Rows from block 3 of a small self-supervised image encoder, named by matrix and row number. Rows with one number within an expert belong to one neuron, the router's apart. Each number is 500 + 25 x the weight over its row's rms, rounded and kept within 0 to 999. All counts start at 0. Numbers have three digits each.
Before each expert's rows are labels from the 100 images, of 14976, where the router gives the expert most weight on average: "responds to" is what is common among them. Only what is clearly more common there than usual is listed. The data: capsule endoscopy frames (Kvasir-Capsule).
# router: router (model.blocks.3.mlp.router.weight, 64x256), inputs 0-127
# gate: expert gate (model.blocks.3.mlp.gate, 64x128x256), inputs 0-127
# up: expert up (model.blocks.3.mlp.up, 64x128x256), inputs 0-127
# down: expert down (model.blocks.3.mlp.down, 64x256x128, transposed), outputs 0-127

# expert 14
responds to: finding: reduced mucosal view
router.14:500497540473457467491492506452474538535511480465518498545500551491499487519465518501508505522493480495525534499449500515497501505469496470479513530513501523492496496476502543489480455509502542489496565492538483460472517529514501528505539485449528485509505482538561508506524495501529491510526502448514510495520493489492488499487501514522530526583500521490517497534498524483509511504537
gate.0:497534482547477519498485493534498436498502524551472499469508490525505504471491497503475500515481471480472535478484470491497483532523476485503496515508463472494493459511490480505499539499517530452490489483439505512538438456502459535517486448476527520533460510524446509483500525504494500499464471527536541458518558466502519491514546488509479489481470530492506499521483515482495526505471
up.0:480507473461503498520485490471485481504519495514495496476510486527487518506481514538508516480547478517493533516515468505495491501498481523486499460529568511489520425505487483492461523503474554533485531491493501503518473465508487516567506510520495480492466555516548493456515415506493492474487539490498510472536487475499476474493547560529506539526512518491488546516454535467511507528496
down.0:519521549561477485482508530469528530516474488538501487465475470476503468492494516531504512516466503466469514515492473499500563483482448505506512511534531522498480477523503497476505522512517524485504519492474515525478493522487483493496492451470504515510469496499487507534513460467565495511514513519488524515474473484487495490503500479524530533482479528502522495492483503512511481512510
gate.1:492486484504495541534515489450502561504510469488500466507546501512476490480478508529503508487450470460499497502517517508499480526509507475469456513524530509504514515506529500508524488524500482488483488457505489497489505483479505501520475456482531426562499533493539492489487468469547524528506525469497523499458490536478536503511540480504527490525538488498501452539505471503473507420470
up.1:446471515472477511464516501518497515497479468495507488523483521496474487519472501466492519502481455470512512504459483477496526539502514525510463533485489511506457526492492478472515500495482516485445515526498516465520496475471488496475482493457503520427486457490432536488516450512468470493522478521453458452522440482478493509478495483474515527491482508511535509469497502527518518498487
down.1:531504493536448475480510528527469461467488537490488462498494496531470492528496530554454435520498486490515498532496482505514495509516476511497514500491496507508531485505508506488465480520493430479481535492507518494484545477486487551437499483483507517471531518518487531509474503504479504496503488504496497479509463487557482508473506513474514529512435470511513475509513526498446507534496
gate.2:520482487541534535526499501439515500510483582495512480503526479525495474482492484534528510489572504541512479519512555493490481507504512433512488481485519466513506516470494507511487474491497443538500466456480526464465470521477488515478488555530484460507504479490561494489493546509497457493487537537493529515529489487487505504492511523523533444525511513499472508475544487502487498482489
up.2:483507472482550498499482547419501519495516535497473502450521443460487462499500510506494481480567500538493486509545553499474499470511524476506524515464512494512475474500509480526503480519486490538497459497500514507472503497511490509464512528557485532465485518421471506495467528521474460455499512537540486479496466502507513514519491493490484467497512498506513491485513518514495497514475
down.2:477487460506461533517490544552492514496481512479489484504493539510517509488489490525503496523543498476515418541510500520455478520513474451454509468469497449534519491463516546525518506482534464541522487520498511487488478503496482494522500516529500527500477485517489519484476508506534506554551484514491456450482558489479487521501484487537526521519510557494473524505446538491525518475442

# expert 20
responds to: finding: ileocecal valve
router.20:498548462488455494464462492501532476488520515494484494528473493537485516506477510520486517499514515504520495495522488495437487454489458519489495458476494531496463486485496486536475480504503541498523445530509469544456511538547519499508513521524476491528492536505477512498510570474490481481560485530493468544468461476508493478461554537472469501489543501486535501508509487499501512476501
gate.3:532525512500461508506487531548523505452523516506464507493509507517492536456542467545497519518449522510491494476535506499509498472518550491483519492484517469491472488532459532527510475553477497480510462485458440544513533519487550493472502477538464474529507509505502494452513502526497486511546482494494509521471505505499496488498500542510496490465509505515476551471509511492527523508539
up.3:465474493510537496492513466463486498550500486504535489511507492491507478534471546442508470484531481479510505528467499496498494531464451492518464506526486519501529503480535478475497512445537527524482544514522567455490482479506448517517486529458542519481477486500498501545479505481506503498448505502526497461526504500488510506501495464494505508528477494481511465514509494501479489497461
down.3:515543521452476483542522517506494486519522477513494533502469473519511501562519540489545447475500504478547478519504460514548506491520497509484524478463485517505508492500536487509502530519492445546487530498514508505524507497504471486477472472461495507505488499543482518472492485497565503443531535499505507507527480508508503496504413516506498531517471446471468537474542500505440502502479
gate.4:494505500538501527459503461482471491539481523490529512467537481520478532500493487482521522485527512491481441506476522526465502484530519551503500505460511475501485513487530489526470500449493463508519475527486489508451469506468542464494525506496504521502528514517512476476512540446478480489533544496496529546493502442495486477507500532519478491479482523501503478476475496478483487505548
up.4:487541539534507530461491474481469508526485517463513516467479485501479514523495530488535514503522503502462477496494541544467485489509499548532466531472459532510484518489529526503483470474491510494506471519470453491430467502495464476509514521501519507480534496499460462510492550477458465512522538483510475506518510482506480498496509545512506510457494540503538519532494497519476484517580
down.4:478483495477435481508527549538531467515465540510485505453474467492512516545474511500520482537466486508548494493507510459479483511539501491529517509485511555539519498508499496515496463480526488521450513504464494525465491557474449488501512488498480462500484485519505476521513496502497526514525513546484532468496497507488467503547527525556559530495501537477473548490473472541519503489531
gate.5:492471513491517490492464486473428525488547546482507484500537496473500531467552495504504523499481530469469478529526541507482502515532531481469533531540479463475477479501489542516515551515513489482518495497451472483511519528500509499481449497520479443505481512531528508456496492515497490530520499472440518507476530517476515516525433537485481499525478493486527497493496529471480479498490
up.5:525483529487491457505499493528485496485497543497509520504478479512500506497503495476533500473488495466501516509494491499517510471516445468481442473515476475519503489522502503495517493514516460509488493482503499471513489483503545487481497542504495491467531486509524523476502497498473540489461500462526537482500522495502510498502504506505477514533509495482554474502483505494484462541435
down.5:514512510473506486440509492527502459518525516513473490515526528451495511522528503504467459500466504490498535504517523481507517503477550502484520503459506500517540482471508506435499515527475492552504517484493529537518522451527443499531511488488506532494527509523499489475484517499492520524483483580522477538496454514507517491478467489514492504487476542510528479499532526547530490472484

# expert 34
responds to: finding: ileocecal valve
router.34:474496459529479519521503484484533486502522468482551488533517504499470517464477523507444524492495515492538467479500510492468463477488491492498506567546507475510496523501496548538518471523522497484501524457537478492470525549472480537514509503489507519500448513475503530524504505457519494451551503505469530501517504524533494529510495535517505516503531459490516540520525539515507497491517
gate.3:494528477509465555495513481558533495490511492481515514527496470509493469542472487489515515497502467518493479469477464520491498504478492510486521474520510478531497530473510534511456489504495480482508512513525471503467498503519495519542523495490515538503480544473508507526509538500533504488546484472476514502516514500518454495506496508540500525508536481469450539494491518534526531530536
up.3:508485536488537444521477502436469523501503517510483503470507531477517522468544513501489484503491526456497511531507537481508512489521507478525475543499503511474508481524484477492547510477504522522496505486482522483525493478487518486462473515498472473484527449524482486469494463495473494530453506529516467490483491492497538510499504470463502483492454503535553474504516489473484463464454
down.3:509435534487505505521501464463517504535518493467533557425503483515520531500500489513482472515523519501468516534535526502467479513477535438425488519492508466509530504491503496509502509500485521521509465500534509470498511508534502482517502452532488494500498477520517511507502500518501493513536530526510449464552517510527507499496502471464509486488498507482490488493448483499525475477425
gate.4:516493522471511542504482497506476520505512528505503500513465501490468451508517497491484520530449525456500515559474514512488552498486519449489495496536484496512498537502487507520512496507521511521498539484496508468496507515442555458420494512523506518442476442492467504484558548504506511472464500504474488541498501465497515510492483440528491537482469516473538538529510493520534469454464
up.4:523527491494498533516503457503479523513456516455510499475496522513477481539515512535480558490509537493522465477464498518508516488483489468502500463528528466484485515505484509500513480522510486548481525515496520491557533512447518453479487530502445505467470482506494473494534500472530511485463489503475504534525501503498481488494524462512509530483517511467487501477519474543493514466467
down.4:510504506515489513469513532450513448491498457498489538499488485467490489513517473501501529457532501509498525535494495528500460471493525495475488507447512553470493501504516526518481531460442496500502551500513476470495503585524476515459499444510512498514482515505514509510455487502525532461504520512509517520497494493520501490493448451526518545519560466488566441469533459488522520524467
gate.5:523518507505469530531505475493509536466510510514496521527499509486516466546480460495503545471477487496524469471506499510485490464455493494522498468532496506560504513486500532512498476510518461515507511510518477493477480514498501503483502531522487546475489504455490484532485540507530530484518475506475496498483509522502454486531492513536524551522536477468451549478516502542536538512539
up.5:516501484518461524489511518507498517459476472502475500508515516497503484540479483526503527466506458527513470460523496495480482502467506490492529473514464539530502503500511548499503488505482478507504495519509480520486500526496483496486505482505525516530475515476530501540478517515523521489524528474486564494488544546493469521520481526538511526513542466485441516493511513517504536535540
down.5:497555493518531482476469497536511505488507468530492493556485545514476481528522519505519518532451502511524478452474490503510546487520515547546512515517498549501466513501496489503493505519518532484461528517450509549496534453510492522493483543478476527523492479514480512482535486497471505524489464462461540524489502479443479501516478526547472515504466513514506514514514501493464534482530

# expert 56
responds to: finding: pylorus
router.56:502524522519489521526497531498512483484486488555467489489525472474486506442500530452465491510463456497496528533546500484510481485508508483508517512446472500537489478489495493475508525500500504491539486491492507541480473471485486502487507530497509550513504502509502484525574501527483478519482532481539542458482516503497514543538474533509461535494469487542485503503479491521510542496505
gate.3:525550541529518512528500500455492514485524554504515505500501498543500500523446524474534510473489498478481513532485477497490506511493471546469511447527529488525504462497530499518488491460489477457526446480508536506499480447473515494491491497463507493549480532527524494495521556450466476497501477496475534527517513476517527484535549436493492494517471538503509453481478514478488474513546
up.3:526534511496546490518484498500526505521480463509507501496500479555514514527472552458544517498484516472482485527489473482503494520503494515461491438513498487528533499500516492523502459508461517493509475448500550485465486452525526518484484532480505497522508525525524472488520539465473485511459487530487545533504514477516509473527532487482492482542498536503495456516469485506490445518516
down.3:501514459456509525506518481495522514511514546507481488510488480535505513491512471517489430510511527502500521500512547505547510498514478528471510483512502511487489507533511492460495456577567527536479461522492513532512500451475456498503485541490497473487504470518489530474529507538505496481474525493509479497490535482528487496537498498483528499489442488478519555530501506489494522466493
gate.4:509514493466451475496505509494529520530486490454530514486448471523474545503446498535480503490496537489522466461497495503479513489467486507537468473543470499516466478493454492552499518489453497493506512519502510557500548493486448499463507523488501478570508523504522510493474499495564497494462483512511517492481465506515502472505495463523517511520503516477523533497487464498452500540497
up.4:503509503470442500540491502475464555494447467480488514518494449503520543546508490538536535528511538471488457455450475530477484527476522520484550490558521507521499489490516523514496506493481482511503511483529487495491513502485510516540526501494490437513512499490463495504506524497497515541506481501469507529476516461516496487509538461505538537478495530480547503514540476512477492502478
down.4:492512503487475490470499531520481465453506542509483478538507478528492505469497520527495505480522488499498475446486526521520492503493467498525512508479525452502467518505500485427525484532506455501527496480552514452492480502473499507538518451464516481497527522467506502543495525475475506498512529500489478525529519500522493475505514467494463520507456524473499498496537452509523505496548
gate.5:509489527494530493508509483540496510480498521513508508484484531531511510524493525510502516503499495494498493491490496503466483478476509496526495477519488496476468520531472519512520439512455496495439527456497477535539514514490497482479495515477515532507520470502465465499489516465506504489493443476460464511489481543506498471475537459492523443504493542503450514471506510481528535510525
up.5:519501482534509490545498506519522513487505488508466505472506507542496525494485501516490515490478490505488478487533510493470480493464486503502507458476489514496478532528462474510520447504434526496480464488491508559524501479489474484498505526464531529495524484508470469477502550472531483495492442495500517503493483529503512461479517520502528457482487529491480497481507519463502530501527
down.5:476464445563526501506467513511516510476484496536486477522532502479508520461478501520501500459527487465485456489489497550508543516496460483474497487509496546524522489506475499532505513470554486483536457484491495485499521493476489474494458484477548489496520500454511498502490514502508521510496527564545505477473528476470494515439502516470530516498533502486457560526469487529435467483505