config.yaml
num_experts: 64
beta1: 0.9
warmup_steps: 780
Rows from block 3 of a small self-supervised image encoder, named by matrix and row number. Rows with one number within an expert belong to one neuron, the router's apart. Each number is 128 + 24 x the weight over its row's rms, rounded and kept within 0 to 255. All counts start at 0. Numbers have three digits each.
Before each expert's rows are labels from the 100 images, of 14976, where the router gives the expert most weight on average: "top examples" is what is common among them; "patch colour" is the nearest of a few named colours to the mean colour under the peak. Only what is clearly more common there than usual is listed. The data: capsule endoscopy frames (Kvasir-Capsule).
# router: router (model.blocks.3.mlp.router.weight, 64x256), inputs 128-255
# gate: expert gate (model.blocks.3.mlp.gate, 64x128x256), inputs 128-255
# up: expert up (model.blocks.3.mlp.up, 64x128x256), inputs 128-255
# down: expert down (model.blocks.3.mlp.down, 64x256x128, transposed), outputs 128-255

# expert 20
top examples: finding: ileocecal valve
patch colour: black
router.20:102145118138121105127114116120147104114109137100103146072093145160107123089166111176151105152113124120104092121075171125143105117127125107141141107153146132152077112137111153111148138124117125121124124144141159110149093124111109102080164118073086133168120121143113137125159127158129106128134116116155114124129176167130163119099142130116154134156096139166136093176142120082137138133120
gate.0:113138164104139128149108122113136126124147111153125128161152128132147147158118131098157191142130151130154170159119100131110133121152160191079112128123100132137139168153156131096117109187110117132139119117125123159125114147114129131127109112130127129069112114136098128117126165129133180109102150158095134168085063085112114162116165143140106124106149149073144140076126139119118111129136
up.0:170118107173139149123147121115093132191161065128150100143124123118119125111113127096117103120125124116161129099112154107134093110124105140181113136128106128165079122134169123160104144100162131143091115145100139131115109117119160130147146142122167124155156117145170176132107128132100116163120110114190129115134196141116133141112184117134147146142131095107096131125133107112159150080162
down.0:124146127130160102129109068133142154109098124152116136113143151154100118120156119133154089134138101157135117144107186091162100161083150147149135129140139123135146179134133113131114115128150118125170130168146164112169116131105080156082133120123141126139152126149127104085103144104104157140174131144146100175138107134095129123147155099148169124138125101104102085117136144073139141163138
gate.1:081123124114111182097126140130143113153133119120145129079135125139146164138111131145090134142104114173164127111102128130114139107126185135117130170127102125153106154148153121102102110106168145145161072113146137139135127146155117117132127140131125115098083134118123132126127113138087135126101143143143148130103138162135130153151126128133127166115138072078140130085105109068114131096167
up.1:144119112126100132145147104107110134131170170164143156165153118112136130146159122112165111154148090094107148115153108105112127106165081136149128110125162137123182120153133083146096123171113121107104163127120094148120152155078125092151125138142137113101149117161114124082099147111159159103141144168095135110107098106103107118121171111099143096121139147159145148137144128140123117157093
down.1:149118121109133151104151154105123142132139146161135154090123111121132127119122115121141179149106126090067075126135184086175116112124111118101141118142105146106145114152102147126138114088129097113174165110104070090109127107130102156143147146106102110119130140141132125168109113138136131149102118124115150123110191133123137128143080179122160139156139121100147076144134072089129152087111
gate.2:177128113126123121108156181123141078105077106146139131134097116110107105108094114123109104090199144157118136178121130113137154120177100101160144154152149130118109123148120069138157118119124118102149159105117142088168102126149143110172141108129135127141150116139070144113135097116108147116151115124128106095101129115132138112125121162105132138167143113141135145122158112164133090145125
up.2:149142123124126094120151172117141097090101133142129115140107124111101090122080109126108100099210139145114126186120134117145139125171103120164165139133156117130107139139115076126160119137115108101146151101115138106175129135144148109152162098115135133131155094130077141124130101117116144115132123121101113099131150125153134125112123172099141124170130123139143133133166119163138092148117
down.2:116144110103108123106151159122134134165130162144125124143119120091105108141146145124093095155107115118121147123140115138186110133132116121097139113164124134112150081164146136108112086137096120131079116119145119116162131143092124129140083120135119112104126133135128107162156142155144073102116091101146111141136130094105186107107091130149118160153124099138135122121132098121121111134136

# expert 56
top examples: finding: pylorus
patch colour: black
router.56:160088124123131145104130145160156118136044158113111126118136137119133120138117177040159096150120137144116108203104088136109124114096132117123085114112121142119089135160141164148136145179152109137154124107121136137150127135147130113156100162148136131117156160081091103133117141124139132131145108079107169153119134149098119098118145122151121127128130077137086130114152135129150095128115
gate.0:173124117145170130174099158133128133092134115098120111128122128100139104095119136109127134132166157132202140163098126197130151131122117137166082122159103111141111142158142145118149089156183119168130150105125156103120132131136143106128144106136143132185130117139149131145131134143099147158113145064115162152132145109140146121120128112146107125093156107080101120118124125148142168147181
up.0:076145140105091134099168118124115151157140140150136140109136140140122145159146113172120112119086106109085107100142132061099108128111126137083142122123172116098169123076124129125127095109079121103117109163143086157139091135116085173104114158086110118082092144111136123106124137116154091106133113192134115091130115160121127126156120134109150125181096166174154122110126136114126107105110
down.0:139129133150121135135131095118121136118134083125122126129125122123103129135178141154139100112138103141100137142100112104175126099130131135095086121109123132144117169123063124154136133124139122159109111122179175129136161117085110090118109142107148129067160119116148131124123049116115108127146129138140122066102135129126158112116118116171149076124135101135121147114144153161135169097098
gate.1:198126138096140101124150159163093090070140128158144104138111174137127095122158115156189119129140114122134159137132067139145101111156123127144139165129133146156164159163112119105130117119110133114151071104148148093116101129142130120130112126107140142149154133123116112124142161132089136136119138114179150117138119136132121087143173156143118118108150124124137144129132134171120164147126
up.1:147104120094158108107165160130114120098114151167110095083115153133156101136137139127168123137103125153133167151150090164141131127173146133152123136147134160161142142148088128107144139128097153103194120105156120083107110125142120123122123145120132164150131124103129110140101137157095150114117143100171157175144135146131164095123173146156110134133156148125114139150127111150145166181120
down.1:077135107150086106113144126115143113143146119110120152096114135137133137120125165167167077125134133077100185113118110130087134107143138110114127117105165107148117106097150134142089167159074122151204152150154127135150097155120150113111116154130137113125144116122154175088143153129129136142127168101154126153146170085129085118156137124165127118166132125121117170116126117152151090147122
gate.2:153128127132149102141121103097146111114141155140173129121152098126147128104116135109140090190101105152134133101115112117096138137177158140111088130178102179148090126161132102123083170084146145180127140130159167140155146153114130145130149098168169146179147120153133115122079168119144141153109127077132088125106208146125113112133183149122123154102137125142127131169154090109151150102115
up.2:190121122117173104167141101123133112093145131116156133171160099108131138112113128102153067173114141123099142116113109104132146150164133132109068123198103160106097126129153112139113168098143149169111117148146159117150114186115154137137124114165159137146158140111116121126111175109144118171131118074143090111113189137120089105115138123123135140102145112139118126132155109126163139100117
down.2:120127084145109142115128125102118108165124116108117102104123123130042158099052103127174100156134148144096072131116075115099122135142122154125105138144134087130129108161119131107124196139118137161143085159113111118124142132121142145125144167130127124115113134132114142167110104107124092189090123125172092127124124125129151114139102126108172082069157081150155135125146141115120149101129

# expert 34
top examples: finding: ileocecal valve
patch colour: black
router.34:135117130116099066114122147179182130175153139153113146123150142167105128117103114120134123168115132086124140172128077100148129111149129126160150120107160106136123135142117104111103106149066153092119120103107177099143101126136087112173162134134135132123171099144116112139150114160152118139111133139170120098132121077142136134163145183153138112171103110105119137128141136134131140134090
gate.0:070129120114138187136086134185094105123111116169168167112154129077173100111129118156156135142127108150160136127127132125100126096122128144135141119107126101141134115154119155113118138114138125137161152115169098156133184127111138109126097102151054126112144106096080139138124129117148108084125132130123146141091159116092165107095104107125119071124138124121136133121151146072099156179121
up.0:104141156102121089172142111146135094105135163112176142099130139144099114126122124141150159114161100079125133114113127143139119145130129153083141123145108144163093147161145137122114146141129159159124138127114115144136131161130102122126141102152075116132100121135094143129122158129135126114094150155118146103097164131084112142101080154161097102096139134088154130109152089085128145148146
down.0:119106106118108135087123165128081107128144149160119113118109109144094131146116090098173122137140107101161078130063164112124133138135141163135110122103117130111140167153116114158111184103130171153112112163098143160123156144134047172146132131109110149120120116139103112118120143105111139133145128119139134078123122124175111136128115117153122076121103155129093096107155152123123122128160
gate.1:137128121087156120129139161127119132070096102108097085144139091138137156136132120096107127116204168158116166166138139112089119115143194144189149143121136160118068132077149124127108133100146141117129110136080110138160115155104157105114088148151121154135119124107113148146119110102162148157136102122146145127110135110110153113111110094127119136107111164123081160120133141132103121125111
up.1:068158143140155143103135118164105118166120134160122144102109152118145111141151137134162091177110123113122158119086140140165170139129060094076103115146089086113119123139121132143119146175128113148108143130151152107114123090171094150133133122154106095136157169137132173156170106135126095128110111148116099137150093127114082157134131137117130179100196106144164131139127136147110120105084
down.1:170115122139150137114126141142164142156139109131113150125172125123183143122158118113142091130108134130119154125113094115101164126106136145117150140118166127142109170144145101086143133115087127159168150153189112189165119147148165119089129115133106153115156143120114112164116106147162124163139137130154151130141129112133170115092091166061167126103096102106092107132087104153130077129123
gate.2:109109112100101138113122126129129110117147072123137136120171083100140164082125138161132106106130103178091143106152127095109117105126069113135130153120124157136090124121095145126152119098096117139153139149118124139138147123137100087111159134140137129103164121147086153163137108151113155158150136193134111139127099158155124148142138158135137140128116108108108180110098142133075142113114
up.2:153128118093102097110138120183131125115180082102150144118171096116145143112112117172097089149140116140108126131158098122130123145129115096161167135092146175138107116114081131116120103130100148102114089157115100143093192116117151118120153134109134177116178139129090167154127138147120156183130116128179148117149151155134166102168118151139165163105133099117129191136139151146078137125116
down.2:163125119114088124101121134133164132100153113082133099095131174132133153125116113133161156139118108171115113143135151116066154129150144157132120131119112108163131129096161199171112156129149104125115133101112170112177135126126094122132156118136131087149136128157136097119114089130107117142171117103091118089133124113119100123113145117124140130104175104158149199138126095092103100136128

# expert 0
top examples: finding: pylorus
patch colour: black
router.0:117095115141138124160122115161098092185105142146105136075147112103146118127098170073131132108148182151072114195126103143162128072104101136123099109132104103138109145160120153143153137172105144138144158110143143178138167135163130119160119134150165106096171129106086139126109138148130145092112126160093116147117118136130146108086149128128125100132114074139087116140130137121126097145097
gate.0:108118128102137166176164104159166125131113085130135131140121101116131136109132128106177153163094136168134127140079081161153156101120088118134063141107077130140109134154114110114128127151123124158175096118170161140144136133157143116166111131110146118131130130090147112136111130152134160117105145167108115142115104115108092124109185104111115141072177107137116116111116168117172125129108
up.0:112121122112124171164175103160149148134128111134139128147128107108134137126128122109151174174100141178134129140085085173155155108114091126129072140117077124138114129164119106137129101152133117153159105123159160146143129129155133104165092135098136125151121123081136109139107118158114150119111132164096130153116094110109097137104194097116113156067162113129131132111114177110163137129122
down.0:103078149124125138120104079146165112139130139091129164123144178110190150135129146164103112116186115087183156152130145145152105140131129126179141126150153134099141128085148105145137124123170133113131134137164123152158142122152097139112125118117101114133126138120143116093138149129136145090089114114099121112148146131080083094134121094141078130140153153125095119120084121086112102208123
gate.1:108147139163094144116119147103133125110078148104157131107095097169108174100153112122117153088100104159161147104112147138131108163111106084150146126133168140147100115118148150098111169121152131152150164097123164119132112095117103128071147097134111113138084107143136131113137105122122119109129130116150120097098119137130159133137126118094102135104117134106142114146104141120147163118156
up.1:133133127119130131123127118135144122114108128112156136140088102139138157104150122091161135202101158126150144129164140145084147124179148079130130131161135194125053120134102109114110203098112158106118132137138138080151127108113122133121133106161109138131146156149151131152113142096086145121125119097145105171100126136124154133131158164132114147128132154106125126118086112086115103111170
down.1:185100130138150136144150116168144115170105113103115132082176178133148134101124138113155113109131113119129098147072107108172146140104112126127095150113141145115127187147129135161121112161176152161146118150131155140118134145142119124100151132142106125119121132095118146119131121129116108084133114110127117120133105099138128116136145107112116060077156085163131076138119132112074128119092
gate.2:146124115138142136163141090117097160118176082132143139154100113109134118132141135121110092155121136120133138115095124116171156119099154134141112120139070157157084128173103133128093102104138092158165142106141139148126148118163178159131101109095157107144146122109137105113116129151153111112093160185113161166146160127115070145139156125140145124114092098137124174174143117111107132142136
up.2:118139153128101111103140125140150125130135161104115124135135152123141146120112122181133164127153106130110114090138130141090085147142091104164140138130184101090183132069180117134142115093132159112090089174134128123109120159084062119132147147156126144131115125118131151143141143106146130133147109113158119101129075140139160109135115155117125131147124169125145077078143145144116142105159
down.2:161088123162109139152137111097134137121134160114155146134123088131058109119157138136084107115113134148090107126109074123125144122093127162127087115126106120126101108119121141120147139127111136147100133120135124137117127139155151132148150121140185111096118136132123117121089128163107136121149116126146150096097111119109211125114082177104188151100080106173109182087157126135113105096145